config.toml
train_examples = 184686
n_mels = 80
win_length = 512
codebook_size = 1024
mask_prob = 0.05
norm = "rmsnorm"
norm_position = "pre"
head_dim = 64
parallel_block = false
subsampling = 4
width = 256
init = "torch_default"
lr_schedule = "cosine_restarts"
final_lr_fraction = 0
warmup_steps = 560
Rows from block 5, named by matrix and row number. Rows with one number belong to one attention dimension. Each number is 128 + 32 x the weight over its row's rms, rounded and kept within 0 to 255. All counts start at 0.
# q: attention query (model.blocks.5.attn.q.weight, 256x256), inputs 0-127
# k: attention key (model.blocks.5.attn.k.weight, 256x256), inputs 0-127
q.108 [131 186 175 121 135 150  82 212  90 185 149 117 162 167 124  80 125 101 121  61 139 100 103 126 158 122 185 142  76 135 102 126  86 110 120 141 111 103 138 119 116 173 167 147 122 139 168 176 153 168 133 150  97 132 202 156 122 122 124 163  59 160 136 132 147 176 121 162 112 121 152 123 127 109 179 173 188 139  93 188 115 106 123 110  88 137  90 120 100 103 185 154 176 112 175 168 188 100 116  89 191 146 143  91 112 115 126  95 121  55 160 115 133 145 148  96 188  96 158 121 129 110 132 130 136  79 102 155]
k.108 [194 177 190 138 162  77 108 124 124 177 169 130  95 107 140 100  84  82 143 125 136 119 139 106 139  97 226  96 113 116 100 168 122 167  70 155 111 122 119 111 117  71 170 152 223  72  72 119  76 158 161 154 122 137 115 122  90 194 120 111  81 112 124 123 166 128  88 155 160  89 115  99 149  72 121  83 189  99 125 150 150 166 133 131  77 157 166  58 143 153 121  80 138 150 104 102 158  94 131 174  99  80 142  96 165 123  99 138 152  86  94 112 158 110  96 118 140  87 125 127 130 189 179 195 137 114 116 150]
q.109 [101 101  94  97 114 156 142 132  72 148 150 189 134 106 117 100 135  97 124 110 120 113  90 176 167 146 103 148 116  83 140 146 140 125  87 118 116 113  88 137 154 135 114 171 153 192 164 124 159 211 159 143 137  80 119 151 154 102  95 110  66 158  91 105 117 143 114 139 136 150 116 116 153 101 140 129 175 116 114 183  72 112 183 142 135  99 114  72 106  82 117 173 155 163 161  45 149 115 143 194 160 182  96 133 156 135 104 105 117  93  86 147  86 116 150 113 106 128 127 105  94 125  36 136 198 137 120  38]
k.109 [182 175 170  44 145 130 144  98 159  99 163  86  82 150 117  73  94 157 137 107 137 111 135 147 101 158 140 100  64 138 156 146 153 223 133 216  86 100 135  87 125 116  61 126 121 144 149  93  97 184  57 141 126 171 136 136 113 175 170 106 147  83  79 142 116  76 158 161  74  74 151 115 103 140  99 121 151  96 194 176 108 101 123 149  40 139 117 115 146  93 153 121  95  88 107 112 162 148 122 136 175 120 129 126  55  55 129 133 153 132 166 137 150 141 111 165 147  78 113 119 151  92 204 139 151 141 167 102]
q.110 [130 143 136 172  68 131 147 156 141  96 144 179 108 140 114 119  97 165 111 113 145  74 109 151 158 149 127 142 191 120 164 160 159 170  72  89 160 133 190 121 143 113 135 178 122 121 128 143 100 129 101 146  67 150 114 122 118  57 106 159 158  85 104 153 108 103 187 115 139 142  71 101 171  85 132 172 122 148 166 156  67 117 134 125 121 159 136  73 125  31 187 170 131 117 161 127 130 130  86 198 157 103 161 114 142 125 101 164 145 125 179 143 120 132  81 160 114 119  88  69 111 175  89 109 139 150 136 118]
k.110 [125 100 109 129 133 161 175 165 110  74 190  89  98 103 146 141 128 132 117  92 141 147 114 138  87 153 107 188 129 169 101 160 130  68 121 161 110  80 158 100 135 135 126  85 112 135  99 131 100  97  53 122 125 112 134 133 125 120 104  92 189 112 151 161 124 122 122 148 133  82 177 131 125 130 100 152  59 132 145 135 169 130 112 160 100 150  71 124  78  99 141 135 117  95 137 146  95 130 146 115 103  79 115 128 190 128 180 118 128  56 154 125 126  85 186 191 143  78 129 121  84 162  91  77 141 110 135 126]
q.111 [ 88 122 100 111 102 127 169 146 165 113  85 132  61 102 136 131 137 130  46 101 158  82 129 168  92 114  50 183 169  67 135 169 105 153  97 156 218  79 139 126  82 122 137 114  90 129  81 199  93  98  75  97 138 132 134 132 140 145 109 135 139  93 141  70 148 136 112  82 129 131 132 107 129 114 134  73 111  67 135 141 124 112 102  91 160 146 118 249 139 148 128  81 120 187 133 124 144 133 104 155  70 112 120 119  85 147 126 166 123 152 149 127 133 151  81 154 186 168 152 118 142 144 100 118 128 102 121 134]
k.111 [148 126  84 135 132 126  92 137 116  92  84  94 134 119  86  94 143  49 105 157 150 184 144 136 102 131 148 139 134 152 124 105 134 146 135  82 136 114 122 108 157 170 170 115 142 143 147 131 148  85 106 136 102 166 150 125  58 123 149 121 163 122 102 134  63 146 126  90 102 117  89 117 134 169 163 146  63 172 122 108 114 154 102 106 130 140  96 121 113 130 113 135 155  85 160 148 163 157 153 138 110 172 123 147 158 117 121 122 138 130 113 124  72 157 118 133  71 110 130 100 106  84  96 115 103 136 173 154]
q.112 [114  98 156 123 127 204  90 126 178 174 108 142 145  85 115 124 156  98 123 125 137 125 109 147 128 122  92  93 117 134 174 116 154 248 131 138 163 160 155  98 121 142 103 142 159 141 131 128 170 126 114  90 115 162 150 118 103 153 141  96 108 115 117 138 173 140 133 184 115 110  97 143 124 165  68 139 108 151 153  98  99 148 122 114 162 170 160 126 137 100 119 134 121 107 188 160 106 120  88 111  91 101 153 101 172 170 198  76 130 171 117 177 128 153 173 160 161 170  76  91 120 115  95 128 116 189 155 129]
k.112 [141  73 147  66  87 158  85 141 148 200  81  80 119  78 170 124 140 145 101 177 129 164 158 160  97 107 119 126  91 128 128 107 145 209 192 195 165 132 112 117  97 157  75 109 151 132 132 120 170 132 157 124 122  97 167 118 108 103 137  79 144  87  98 118 118 149 111 177 153 113 139 169  82 165 108 130  91 148 161 156 136 175 161 122 133  68 141 180  67 115 135 106  91  95  55 161 120  73  88  82 152  78 130 112 142 103 174 151 103 149 111 130 163  50 144 122 126 134  82  69 145 112  80  98 121 115 139 163]
q.113 [151 130 119 111 146 134 119 173 120 153 138  80 160 114 188 132 105 162 172 123  96 149  98  81 105 175 128 139 121 186 122 130 124  88 114 123 145 116 152 152 133 149 142 189 151  91 120  94 136 184  68 172  81 165 144 137 162 130 146 162 105 146 104 136 132  95  56 134 164  88 106  93 111 105 180 159 180 130 132 183 125 170 198 157 119 119 121 132 145 105 161 154 132  98 179 172 134 163 120 184 147  68 149  97 185 142 108 162 132 158  76  99 133  76 126 159 153 106 144 182 132 138 157 133 113 175 143 189]
k.113 [ 70 123 136  90 118 123 141 126 139 127 153 162  76 155 142 119 129 141 115  76 112 156 101 127 111 154 155 142 164 161 125 137 128 121  98 128 130 145 140 131 157 119  87 110 153 146 183 128 135  95  85 111 106 105 126 193 148  73  69 127 141 172  66 196 160 156 140 166 138 150 106  59 163 130  74  66 172 163 137 175  94  99 147  90 146 152  96  96  97  99  85 142 138 164 125 111 133 170 131  96 135  82 133 112 114 123  78  97 110 147 123 190 176  56  93 126 124 142 102 121  86 110  46  51  90 187 131 152]
q.114 [138  92 103 158 141  85 177 102 214 115 121 119  99  92 128 109 152  71 135 147 164 125 130 147 196 124 129 133 100 102 152 128 106 129 132 102 139 136 169 162  63  99 197 116  73 139 100 118 149 134 174  67 118 160 114  91 113 156 130 130 164 137 144 110 112  80 127 108 168 169 157 109  91  90  99 124 101 143 164 127  91  94  94 113 132  51 174 113 134  92 100 142 140 161 111 157 133 181  66  61  84 159  83 113  80 119 144 165 158 106 101 112 110 130 106 119 205 142 121 173 115 147 128 102 110  97 138  89]
k.114 [ 96 119 105 143 133 167  97 104  66 184  72 104 128 127 122 116 164 133 130  95  74 115 118 126 111 134 124 106 127 130 159 126 112 198 119  90  83 145  78 177  88 210  86  97 138 138 111 104 130 113 130 104 122  98  68 117 138 161 125 157 165  77 141 111  69 151  79  52 126 142  92 160 139 208 114 125 124 130 143 160 118 158  97 160 141 106 130 125 113 159 153 102 132 140  97  90 101 107  73 146  82 144 140  90 179 119 157 160 199  84 170 146 135 121 105 116  58 142 159 105 107 151 104 128 185 116 101  95]
q.115 [102 179 125 114 163 153 104  88  86 158 138  63 145 118 156 132  75 118 155 130 115 115 151 100 166 102 146 191 189 134 137  94 131 119 149  86 160 143 160 143 150  59 101 118 140 143 128 168 135 213 141 111 125 148 103 134 106 118 141 119 149 155 105 178 132 151 112  52 169 148 120  69 113 186 107 123 168 135 139  97 108 136 142 154  77 118 107 120 139 135 127 109 133 155 105 143 106 148 119 155 164 106 156 134 191 156 109 119 114 132 143 156  96 100 136 116 147 137 148 130  94  86 164 177 116 192 136 186]
k.115 [154 107 127 193  87 130 140 117 189 104 104 196  78 199 133 150 149 180  86 131 133 169 180 123  99 164  87 152 127 144 114 132 108 147  64 112 138 127 120 171 136 109  95 109 115 136 167 115 195 132 150 154 173 137 101 185 100 102  77 131 197 151  79 156 154 114  89  90 156 166 182 142 133  98  85 126 106  80 163 120 120 109  78 130 169 201 108 153  79 114 116  86 132 123  73  43 133 145 147 118 134 156 126  97 116 134 162 128  99 139 133 147 169 108  94 134 151 171 129 119 155 150  90  57 149 134 123 135]
q.116 [130 146 126 156 197 147 166 140  75  96 151 103 156 100 148 155  94 132 151 113 137 170 110 128 121  61  37 132  57 179 191 117 145 120 130 127 171 109  86 157 111 139 163  98 122 122 109 136 197 122 127 149 128  72 130 181 195 162 170  78 108  65  88 133 166 128  82 120 175 100  86 158 131 126 140 126 112 130 121 155 123 155  83  79 169 101 116 138 128 115  72 107 164 135 125 147  79 118 132 120 128  78 129 139 117 145 146 122  78 151 124  50 165 111 108 153 115 169 151 107 141 123 106 111 168  99 155 160]
k.116 [118 137  88  48 102 141  43 178 114 126 172 160 113  94 139  58 128 177 117 131 123 126  42 128 118  65 131 167 150 183 155 115 114 164 143 139 126 125 125 145 133 137 154 127 124 102 154 125 125 131 136  93 137 115 124 130  63  88 144 116 107 148 138 151 169 118 165 122 186 125  75  74 124 160 116 136  90 172 123 115  18 106 101 105 100  63 149 114  93 106 102 136 100  97  99 108 147 125 104 119 171 157 130 139 121 108 145 146 104 193 151 118 132 132  89  90 159 166 100  99 138 104 106  91 135 145 140 113]
q.117 [103  56 138 173 142 113 131 135 126 115 108 104 150 181 193 112 150  98 130 138 113 105 126 146 164 120 164 145 126 138 159 160 112 103 122 135  80 137 110 116 148 126 121 140 153  61 103  83 158  77 134 133 142  92 160 138 169 192 131 128 158 215 128 109 160 129  67 129  94 151 157  97 111 146  94 129 110 118 165  98 148  84 200 178 122 113 107  92  97 183 118 138 181 171 174  86 113  88 107 101 141 131 108  99 150 159 145  98 116 132 117 108 142  99 131 143 139 110 151 155 136 170 135 103 152 105 105 118]
k.117 [103 137 161 121 169 118 115 161  86 104 100 142 128 128 105 122 108 152 176 122 132 109 117 106 138 116 137  81 127 111 137 112 138 140 120 140 115 168 125 121  95 112 129 168 146 100 129  92 130 113  94 100 152 121 123 115 130 145 136 133 132  91 116 118  96 106 152 138 128 173  90 219 111 180 142  84 170 118 118 167 148 162 169 128 130 122 160 114 176 118 186 130 130 159 187 145 146 117  88 154  83 110  95  60 154 146 120 169 174  93 178 169 124 167 156 163 134  49 101 133 101 173  91 143  98  98  94 125]
q.118 [138 163  96 104  98 122 140 147 161 106 135 106 129 181 142 132 128  72 127 211 145 131 177 199 151 104 172 155 157 147 207 157 108 159 135 124 107 136 146 148 154 134 121 180  79 103 109 131 153 130 172 157 185 139 179 166  99  92 187 148 150 105 142 125 103  96 118 112 145 170  79 183 136 131 143 119 118  56 165 130 131 111 148 157 157  95 129  84 186  93 138  87 123 134 132 113 118 149 116 121 137 100 108 150 133 113  94 170 179 120 152 123 144 112 123 109 129  98 152 139 127 149 122  93 159 101  73 125]
k.118 [152 105 123 173 126 181 171 157 164 155 124 133 116 116  79  81 157 165 111 116 101 137 107 113 122 142 138 120  81 134  87 114  99 119 128 142 140  85  96 151  91 106  70  69  62 170  91 188  92 133 146 169 179 117  96 112 104 117 129 170 169  69 138 160  44 102 180  93 166 152 118 148 108 159 139  96 141 151 111  69 109 118 174 173  81 199 123 120 151 132 156 130 113 143 131 158  76 164  99 143 122 150 117 113 143 162 140 147 177  81 136 135 153 108 138 168  71 154  99 112 143 135 103 133 125 129  94  72]
q.119 [111 119 119 166 129 139 138 123 192 106 146 104 155 159  97 178 107 124  96  82 103  80 109 103 130 139 140 152  98 120 183 109 166 160  59 150 132 154 111 162 131 178 116 174 163 146 106 151 109 137 145 111 127 129 145 147 100  71 158 110 120 101 118 101 128 139 129 187 106  59  78 159 145 131 181 107 118 103 136 127 113 114 158 150 144 129 198  43 121 133 147 111 108 130 164 150 152 172 147 131 104 162 133 135 126  56 130 104 119 113  95 148 141 180 114 117 105 116 154 104  62 139 120 114 203  91 140 112]
k.119 [114  75 132 140  66  74  98 117 141 124 122 156 170 119 139 112 130 131 159 128  59 132 110 161 134 137 147 153  80 118  93 143 152 157  98 148  72 181 144 140 132 112  60  96 146 160 112 145  95 149 129  51 147 100 111 122 132 151 142 104 110 100  77 106 118 122 171 137 129 138 123  94 165 153 128 105 177 151 116 126 142 154 197 132 143  76  68 112 157 137 159  66 134 115 140 147  86  87  88 152  88 200 124 134 163 180  88  37 153 110 131 152 183  79  98 159 119 128 137 150 154 163 119 142 165 164 164 113]
q.120 [150 144 173 141 104 113  27 104 165 120 110 163 105 154 115 141 151 187  86 134 162 135 121 157  46 172 133 161 182  58  87 113 178 153 120 120 174 118 125 150 117  95  88 103 132  82 109 134 136 103 123 146 109 170 160 139 115 100 105 140 170 123 144 108 142 157 110  95  84 126  84 156 145  87 139 105 134 140 162  82 141 115 177 150 141 182 143 166 157  80 122  64  99  82 142  70 111 133 164 147 127  80 148 118 147 104  88 117 125 150 185 150 135 160  76 164 122 119 131 133 163 145 168 105 118 191 108 144]
k.120 [ 96 104 116 221 140  76 162 134 149 142 148 135 108 125 139 175 160 131  94 108 139 128 221  66 141 155  86 118 201 106 104 109 228  65 111 148 114 104 147 121 114 103  76 122  89 171 141 155 119 118 119 125  84 159 161 192 155 137 174 135 154 125 132 112  98 133 137 174 166 148 148 113 141  93 130 106  74 140 139  67 124 150 128 103 138 124 137 131  65 148 182 106 149 110 177 149 113 118 175 165 111 102 109 174 127 153  84  95 145 133 135 186 128 141 153 182  95  91 116 150  93  54 138 151 114 127  75 152]
q.121 [ 98 112  92  96 101 125 166 121 144 103 152 144  93 142  93 121 148 149 136 185  83 137 104 122 148 100 140 114 138 153 135  94  92 129 137 105 146 128  91 199 132  87 113 111 128 150 136 109 100 145 110 150 144  91 105 131 118  88 165 138 183 135 126 132 122 107 155 171 160  95 149  69 170 149 154  92 138 176 134 182 136 172 102 102 100  73 134 117 155 149 140 117  42 112 131 117 148 167 114 162  78 176 112 199 143 125  76 168 106 177 123 156 113  57 144 196 165 165 121 140  88 162 121 157 122 134 107 158]
k.121 [ 95 142 101 130  98 158 138 142 118  80 117 108 172 121 141 150 147 132 160 142  91 147 127 125  46  94  93 143 149 178 104 122 117 207 180 121 134 156  72 202 102 152 137 119 135 106 123  92 152 122 117 147  93 128 132 151 129  97 130 149 143 159 135 109 123 158 117  82 145 172 144 117 163 150 167  59 150 103 122 145 121 131 179 158 166 155 100 133 199  89 169  80 146 135 122 155 178 115  81  62 142 124 112 124 103 117  77 108 134  97 167  90 126 120 157 120 117 113 117 200  77 144 130  98 151 154 233 166]
q.122 [156 141 110 155 131 146 179 138 116 142 120 128  91 130 135 137 155 118  19 150 160 171 144 108  93 121  74 184 182 136 124 143  71  64  95  77 111  89  93 123 108  95 114 108 148 133 109 149 100 125 118 112 153 113  83  82 130 149 128 101 120 164 183  94 118  74 133 123 124 140 146 128 102 168 101 126  45  47 158 128 105 108  89  83 157  92 134 115  79 121  98  89 102 163 120  56 127 146 160 143  38 166 120  95 107 127 108 125 115 140 102 137 134 150 132 138  93 162 121 198 121 172 108 145 151 150 129 114]
k.122 [124  99  82  85 119 105 109  62 124 108  87 138  91  82  94 123  58 134 126 142 145 162  98 111  93 153  88 145 144 126 127 150 129 177 103  92 126 183 127 126 126 149  97 164 106 166 174 126 196 124 133 148 126 148 116  79 144 122  86 142 185 122  75  71 127 172 117 133  88 166  94 197  92 125 129 220  83  88 112  89 127 151 142  85 169 113  75 149 204  96 154 139 143 163 164 132 193 133 117 153 196  89 187 156 145 183 125 127  94 131 136 140 123 148  78 144 117  82 145 185 107 113 160 143 117 163 106 118]
q.123 [124 126 162 107 135 120  47 107 121 114  86 125  98 148 109 128 136 113 111 182 149 131 121 145 100  96 100 179 148 103 137 157 142  74 169 106 115 120 153 111 148 124 118  80  85 119 162 127 144 183 114  77 136 184  98  96  85 105 148  95 123 144  66 162 103 136 116 130 144 168 155 142 101 124 131  68 117 156 119 114 137 121  94 125 121 135 128 198 133 115 128 106 112 112 117 101  53 142 152 143  89  89 119 123 104 139  64 101 178 120 188 130 117 176  90 156 112  89 174 142  96 107 172 180  58 133  95 135]
k.123 [116 119 126 180 104  85 127 119 122 135 108 173 128 136 152 135 131 139 123 133 159  98 181  87 163 112 108 146 216 108 153 104 126 121 111  91 123 121 106 118 100 136 130 114  92 146 106 107 132 118 152 124  97 176 123 147  83 117  85 135  79 169 122  81 148 147 112 165 110 153 133 117 147 115 148 151  72  99 124  77  89 155  93 142 152 165 142 134  96 159 118 126 126 182 163  92 152 137 174 154 126 134 176 143  95 123  82 151 109 134 120  72 117 126  73 116 118 161 153 161 128 120 185 108 192  99 118 119]
q.124 [149 154 170 136 118 115  71  99 147 122 120 149 117 136 143 128  81  92 101  99 163 117  94 107  85 151 162 117 168 129  86 135 130  93 100 136 123 105 197  80 113 159 158 190 142 120 139 120 155 140 162 111 113 171 169 106 134 141 139  95 103 176  51 149 134 158 149 149 115 145 111 157 104 131 131 155 140 248 137 109  88 153 123 118 115 102 155  85  64  99 115 128 129 104 123 175 137 149 109  83  93 127 109  96 123  81 101 110 113 153 135 109 146 129  79 149 145 129 162 155 121 140 186 133 171 176 154  91]
k.124 [ 85 104 117  83 119 129 114 113 112 167  91 159 100 127 142 122 112 163 147  97 126  77 157 162 111 132  91 174 165 114 135 105 161  95 144 141  64 129 130 125  60  43  55 139 148  94 125 107 110 154  99  91 161 128 137 122 115 124 118 128  77 129  83  51 155 134  97 114 151 128  81  89 145 134 134  76 151  98 118 113 118 176 213 105 125  41 174 136 103 137 125 118 161 118 130 132 166  57 100 137  54 127 122  99 197 106 116 101 190 114 118 133 169 112  94  94 120 138 146 137 114 136 175  83 118 109 120 101]
q.125 [ 96 134 201  85  83 136 123 120 107 135  90 142  94 150  84  93 132  95 123 143 151 105 118 192 132  96 149 157  73 134 135 191  48 145 189 117  53  87 133  93 159 127 152 121 104 144 144  59 134 158 123 130 121 157 183 140  15 122 107 171  91 121 101 186  96 150 135 167  95 135 146 142  93 139 184 112 162 136  98 153 154 145  71 119 134 116 153  88 134 151 177 144 176 111 104 132 161 131  85 160 104 166 100 124 133 128  84 118 141 162 101 158 127  98 142  71 133 118 174 125  78  99 182 117 122 160 146 111]
k.125 [132 158 133 131  83 133 225 142 124 168 142 141 171 141 132 101 107 162 150 118 145  60 120 143 106 134 164 161 153 107 108 102  77 186  95 114  91  63 181 141 128 147 111 163 145 118 127 117  86 118 118 157 173 144 138 141 135  99 136 205 111 144 145 109 121 142  49 103 120  90 117 133 114 109 154 179 142 108 133 127  98  68 194 134  85 149 121 123 127 162  97 108  89 105 128 134 163  96  85 117 209  84 151  97 101 130 129 142 154 116 143  97  70 148 147  80 121 149 140 152 180 103 221 179 114  96 153 159]
q.126 [161 142 136 134 105 138  98 135 177 186 101 141 114 132 173 140 130  79 110  87 193 135 162  99 113 158  69 146 108 117  78 106 166 147 168 173 167  62 124 156 144 191 138 100 100 132  81 172 104  92 147 102 131 143 123 133 133 145 106 156 147 110 165  91 126 112 173 132 110  99 138 142 125  89 121 104 104  98 117 148 103 145 100 151  76 163  69 146 160  86 119 137  82  88  87 157  82  94 184 104 165 108 209 112 108 148 145  99 115  86 127  87 101 128 122 110 137 142 133 112 111 133 119 124 139 133 101 124]
k.126 [153 145  84 224 176 110 132  94 161 121 136 130 102 122  55 157 153 124 114 127 119 141 162  99 145 148 149 160 135 144 117 137 160  69  69 116 217 137 139 101 201 136 136 103 131 169 180 158 100 151 112 141 107 139 136 151 141 120 151 139 122 174 164 144 108 173 106 141  30  81  90  57  99 110 167 161  72 116 115 106 130  90  97 114 121 133 107 135 141 137 114 164 119 134  71 157 139 128 181 171 110 183  89 139 110 141 143 123  96 128 149 163 140 140 169 156 120 105 102 117  83 133 152 172  89 113  95  50]
q.127 [114  73 181 168 113 166 140  78 117 144 114 115 104 164 164 114  96 130 131 101 144 100  89 116 169 184  92  65 162 130  68 199 130  55 141 112  93 115 132  94 172  93 139 148  93 153 113  86  77 101 181 159 164 157  99 118 110 130 161 133  74 158  92 139 119  85 139 139  79 138 144 166  88  91 144 102 156 129 164 121 148 143 108 139  53 133 142  79 146 145 179 125 129 106  89 119 148 131 154  96 128 110 135 108  90  81 156  85 171 110 155 142 101 143 125 150  81  63 136  92 150 103  94 109  90 141  71  94]
k.127 [ 96 135 184 198 128 136 131 104 144 142 139 146  98 131 126 123  86 117 152 133 164  87 116 196 194 149 112 217 200  68 112 156 143  37 126 133 105 159 151  70 150 129  98 113 165 129  90 147 149 177 153 117 172 125  91 122 159 112  94 119 116 116 162  86 106 104 176 153  71  76 129 113 103 142 127 114 158  91 151  62 179 142 122 204 134 103  77 126 125 139  92 146 134 177 140 105 114 122 118 180 132  56 160 129  92 169 144  83 141  47 131 110 140 118  86 122  94  84 138 180 158 181 192 170  76 134 122 109]
q.128 [136 153  84 131 152 166 157  73 135 120 122 117 141 185 108  81 125  65 162 117 111 138 136 139 132 133 134 134 168 133 126  52 120 123 110 109 163 129 186 153 178 116 169 175 135 118 137 157  80 151 147  76 192 168 120 137  92 149  89 126 167  90 109 152 138  59 154  84 130 103 120 123 190  99 134 120  83 211  98  83 105 101 143 151 170 170 113  86 122 116 140 123 137 139 107 171 125 106 172 105  98 162 118  63 128 143 145  69 179 158 136 166 128 139 131 182 137 173 138 106 133 134 123 116 132 106 165 157]
k.128 [127  92  93 102 108 122  43 108  74  85  99 111 106  60 180 149  96  86 101 153 116 111  89 110 102 169 104 108 138 171 102 114 129  82 180 158 184 160 169 119  90 111 126 133 158 123 144 138 172  89 126 117  84 122 165 132  95 138 112 123  63 128  79 166 135 125 169 104 176 132 102 193 117 133 169 106 111  81  83  82 136 114  78 149 106 133 121 100 183  96 156 173 167 154 162  43 133 135 160 168 144 174  67 108 164  76 127 138  76 127 135 108 102 150 117  99 136  82 159 156 133 111 155 112 101 120  53 107]
q.129 [138 139 168  86  96 207  77  93 105 165 111 132 100 161  94 201 155 137 109 105 182  88 138 101 141 156 124  91 129 179 172 136 122 139 108 120 128  83 130 144 139 131 154  86 103 147 101  96  99 140 100 130 157 102 136  65 138 125  61 105 151 182  87 153 119 118  73 150 184 144 133 127  45 107 136  83 113 137 132 135 171 140 124 146 147 104 158 167  83 116 143 116  91 144 100 122 100 119 123  96  84 171 105  76 103 120 117  91 100 176  92 113 121 123 129  82 119 143 133 163 139 134  95 152 154 164  83 130]
k.129 [110  94  79  91 180 118 132 100 149 120  88 156 149 120 116  89  91 122 118 137 129 144 132 155 182 143 159 119  75 119  83 146 117 172 157  98 143  98 101 165 137 100 139 155 129  60 157 129 145 148 115 116 127 145 145 133  98 127 107 134 187  94 194  63  48  97 136 143 147 125  71  97 139  73 128  80 147 133  88 106  88 105  99 149  83 144  56 170 159 160 155 147 126  89 114 164 135  97 108 146 110 114 175 168 104 132  68 174 167 136 170 179 132 139  79 141  63  86 107  53 139  88 138 132  47 107  88 180]
q.130 [133 145 156 102 125 132 161 112 133  91  88 130 171 136 121 136 103 131 141  98 155  92 127 167 166 110 113 112 122  86 167 185 121 157 108 152 115 143 117 192 140 152 165 121 136 119 146  83 176  78  99  85 171 113 132 120 152 125 139 109 201 124 156  37 136 129 134 121 105  84  99 114 124 111 164 174 128  71 108 127 135 136 102 112 172 112 150 117 176  77 117 116 145 177 150 128  89 171 125 176 120 131 119 133  96 135 139 129 157 146  71 112 122 138 142 102  78 106  78 107 150 151  85  95 101  88  74 105]
k.130 [132  79  98  94 169  69 146 120 149 104 128 105 186 114  76 130 152 134 133 212  90 176 117 171  91 112  89 164  87  91 116  36 108 105  99  90  78 116  73 160  91 142 135 149 103 134 138 134 113 144  97 147 138 129 157 111 125  92 123 154 136  85 106  80 151  98 165 151 142 168  83 198 170  94 123 127 101 176 131 158 190 113 124 109 168 113 137 144  82 130 135  96  76 114 100 131  98 196  90  83  99  87 135 118 130 132 204 112 109  92 112 124 109 102 171 149 126 116 103 189 134 115 109 115 175  93 131  68]
q.131 [126 105 155  92 155 107 143 122 128 136 149  60 150  70  91 122 134 124 112 139 115 114 208 139 116 136 119 111 184 161 158 124 157 150 123  84 181 113  98 155 175  44 151 180  95 128 135  95 138  97  84 124 103 129 174 197  83  80 159 112 128 104 138 125 137 104 116 131 127 124 173 100 113 194 168 110 106  69  90  98 162 154 129 144 106 158 130 113  94 120 120 146  83 144 155 121 119 144 127 183 111 143 114 100 150 111 101 196 110 161  46 159  96 160 103 158  89 157 100  99 210 168 118 106  92 188 151 111]
k.131 [ 84 150  84 101 114 104 121 110 106 170 156 141 143 147 124  65 157 122 140 139 129 103  92 145  89 137 133 140  89 129 111 156 149  73 145  54 154 168 173 139 147 183 107  87 184 146 136 158  94  76  79 134 170 120  88 116 148  82 131 121 105 153 110 135  64 172 156  75 107 179 130 191  86 144 160 151 138 121 138 104  97 113 127  86 131 178 112 144 146 153 199  91 110 114 155 207 104 156 141  92 187  98 107 133 111  92 157 121 129  70 106 141  70 123 148 141 107 122 114 112  89 163 142 161 111 113 213 137]
q.132 [119 209 161 130 146 182 102 136 141 131 117  95 121 133 106 143 131 102 150 153  92 170 132 176 180 167 116 118  75 154 140 134 183 150 133  98 167 139 138 107 141 101 177 112 122 136  30 161  74  89 103 126 188 162 248 176 163 151  68 114 114  92 146 127 182 124  96 147 106 141  65 173 108  63 118 146 111  97 106 161 105  94 131 107  97  86 136 104 139 115 118 108 172 173 116 167 106 139 164 100  94 141 122  90 123 155 131  87 157 107 162 113 124 109 157 110 145 116 117  98 132 128 100  86 115 144 152 117]
k.132 [127 119 121 103 124 130  94  95 131 144 123 123 103 113 123  98 150  24 100 119 250 145 161 166 137 186 148 129  73  89 123 102 146 100 152  94 106 127 150 140  76 110 101 138 178 125 142  94 123 126  65  95 120  88  96 115 185 115 143 143 173 151 181 126 101 101 121 163 158 126 111 130  93  84 118 144 163 143 172 112 133 133  71 113 164 119 131 146  70 131 159 108  77 138 106  82 144 127 141 131 102  77 121 111 139 107  94 168 151 193 172 105 142 127 127 130 129 138 103 114  86 124 115 211 144  23 166 117]
q.133 [119  54 152  98 172 149 124 171 122 121 105 126 123 107 172  71 110 136 133 129 113 146 122 124 167 136 100 126 103 179 185 118 141 113 136  81 130 140 139 108  52  86 145 134 131 134 126  80 113 154 145 151 117 104 182 115 221 182 138 139 151 174 151 139  87 180 106 159 104 123 109 128  53 130 113 116 105 145 198 182 163 152 160 129 110  91 131 117 137 114 124 105 128 180 101 191 100 155 124 153  90  30 174 136 120 178 151 159 171 116 126  99 134 109 158  57 154 134 169 154 101  90 101  93 119 167 133 165]
k.133 [160 160 116  90 134 199 118 118 126  76 168  57  86 188 113 131  74 172 117 130 116 115  97  61 136 145 146  92 123 109 105 108 108 168  62 146 133 101 175 118 142  67 131 121  99 158 175 113  78 140 136 169  94 177 125 108 113  94 143  83 202 125 185 108 172 115 142  94 109 119 148 123 130 162  92  71 136 106 145 160 143 126 109 126 145 125 158 128 136 135 132 128 140 188 115 109 119 138  80 150 109 155 202 128 138 178  91 182  87 143 137 130 130 144 125 129 130 148 122 147 128 148 114 104 151 184 184 158]
q.134 [141 132 105 137 137 108 187  98 177 202 120 155 126 121 135 162  87 157  83 102 110 160 117  47 121 179 171 111 108 104 141 152 115 164 153 140 137 106  75 133 125 144 121 119 157 133 130 122  81  51 170 104 129  95 102 169 168 121 133 165 167  99 164 148 130  97 146 102 112 156  97 126 145 113  98 108 105 141 125  43 195  85  91 134  74 125  97 148 123 174 121 168 158 126 100  74 139 165 139 107 181 170  93 166 105 120 103 162 144 107 165 151 128 123 116 129 175 117 110 113 170 140 196 116 121  71 125 186]
k.134 [127  89 157 143  99  69  64 114 133  97  91 158 187 189 155 141 136  95 164 144 132 114 221 112 140 110 153  96  98 137 165  86 146 113 141 155 124 127 152 129 116 119 114 169  78 166 111 142 171 141 133  87  97 153 119 127 113  74 178 133 161 153 159 159 150 160 139 124 157 143  79 135 152 107 115 172 109 128  64 114  83 146  61 144 149  71 157 127 125 136 114 103 151 142 133 124 165 174  87 152 120 182 127  95 172 100  79  52  91 164  90 127 158 106 101 111 165 113 128 106 117 107 164 133 136 142  72  47]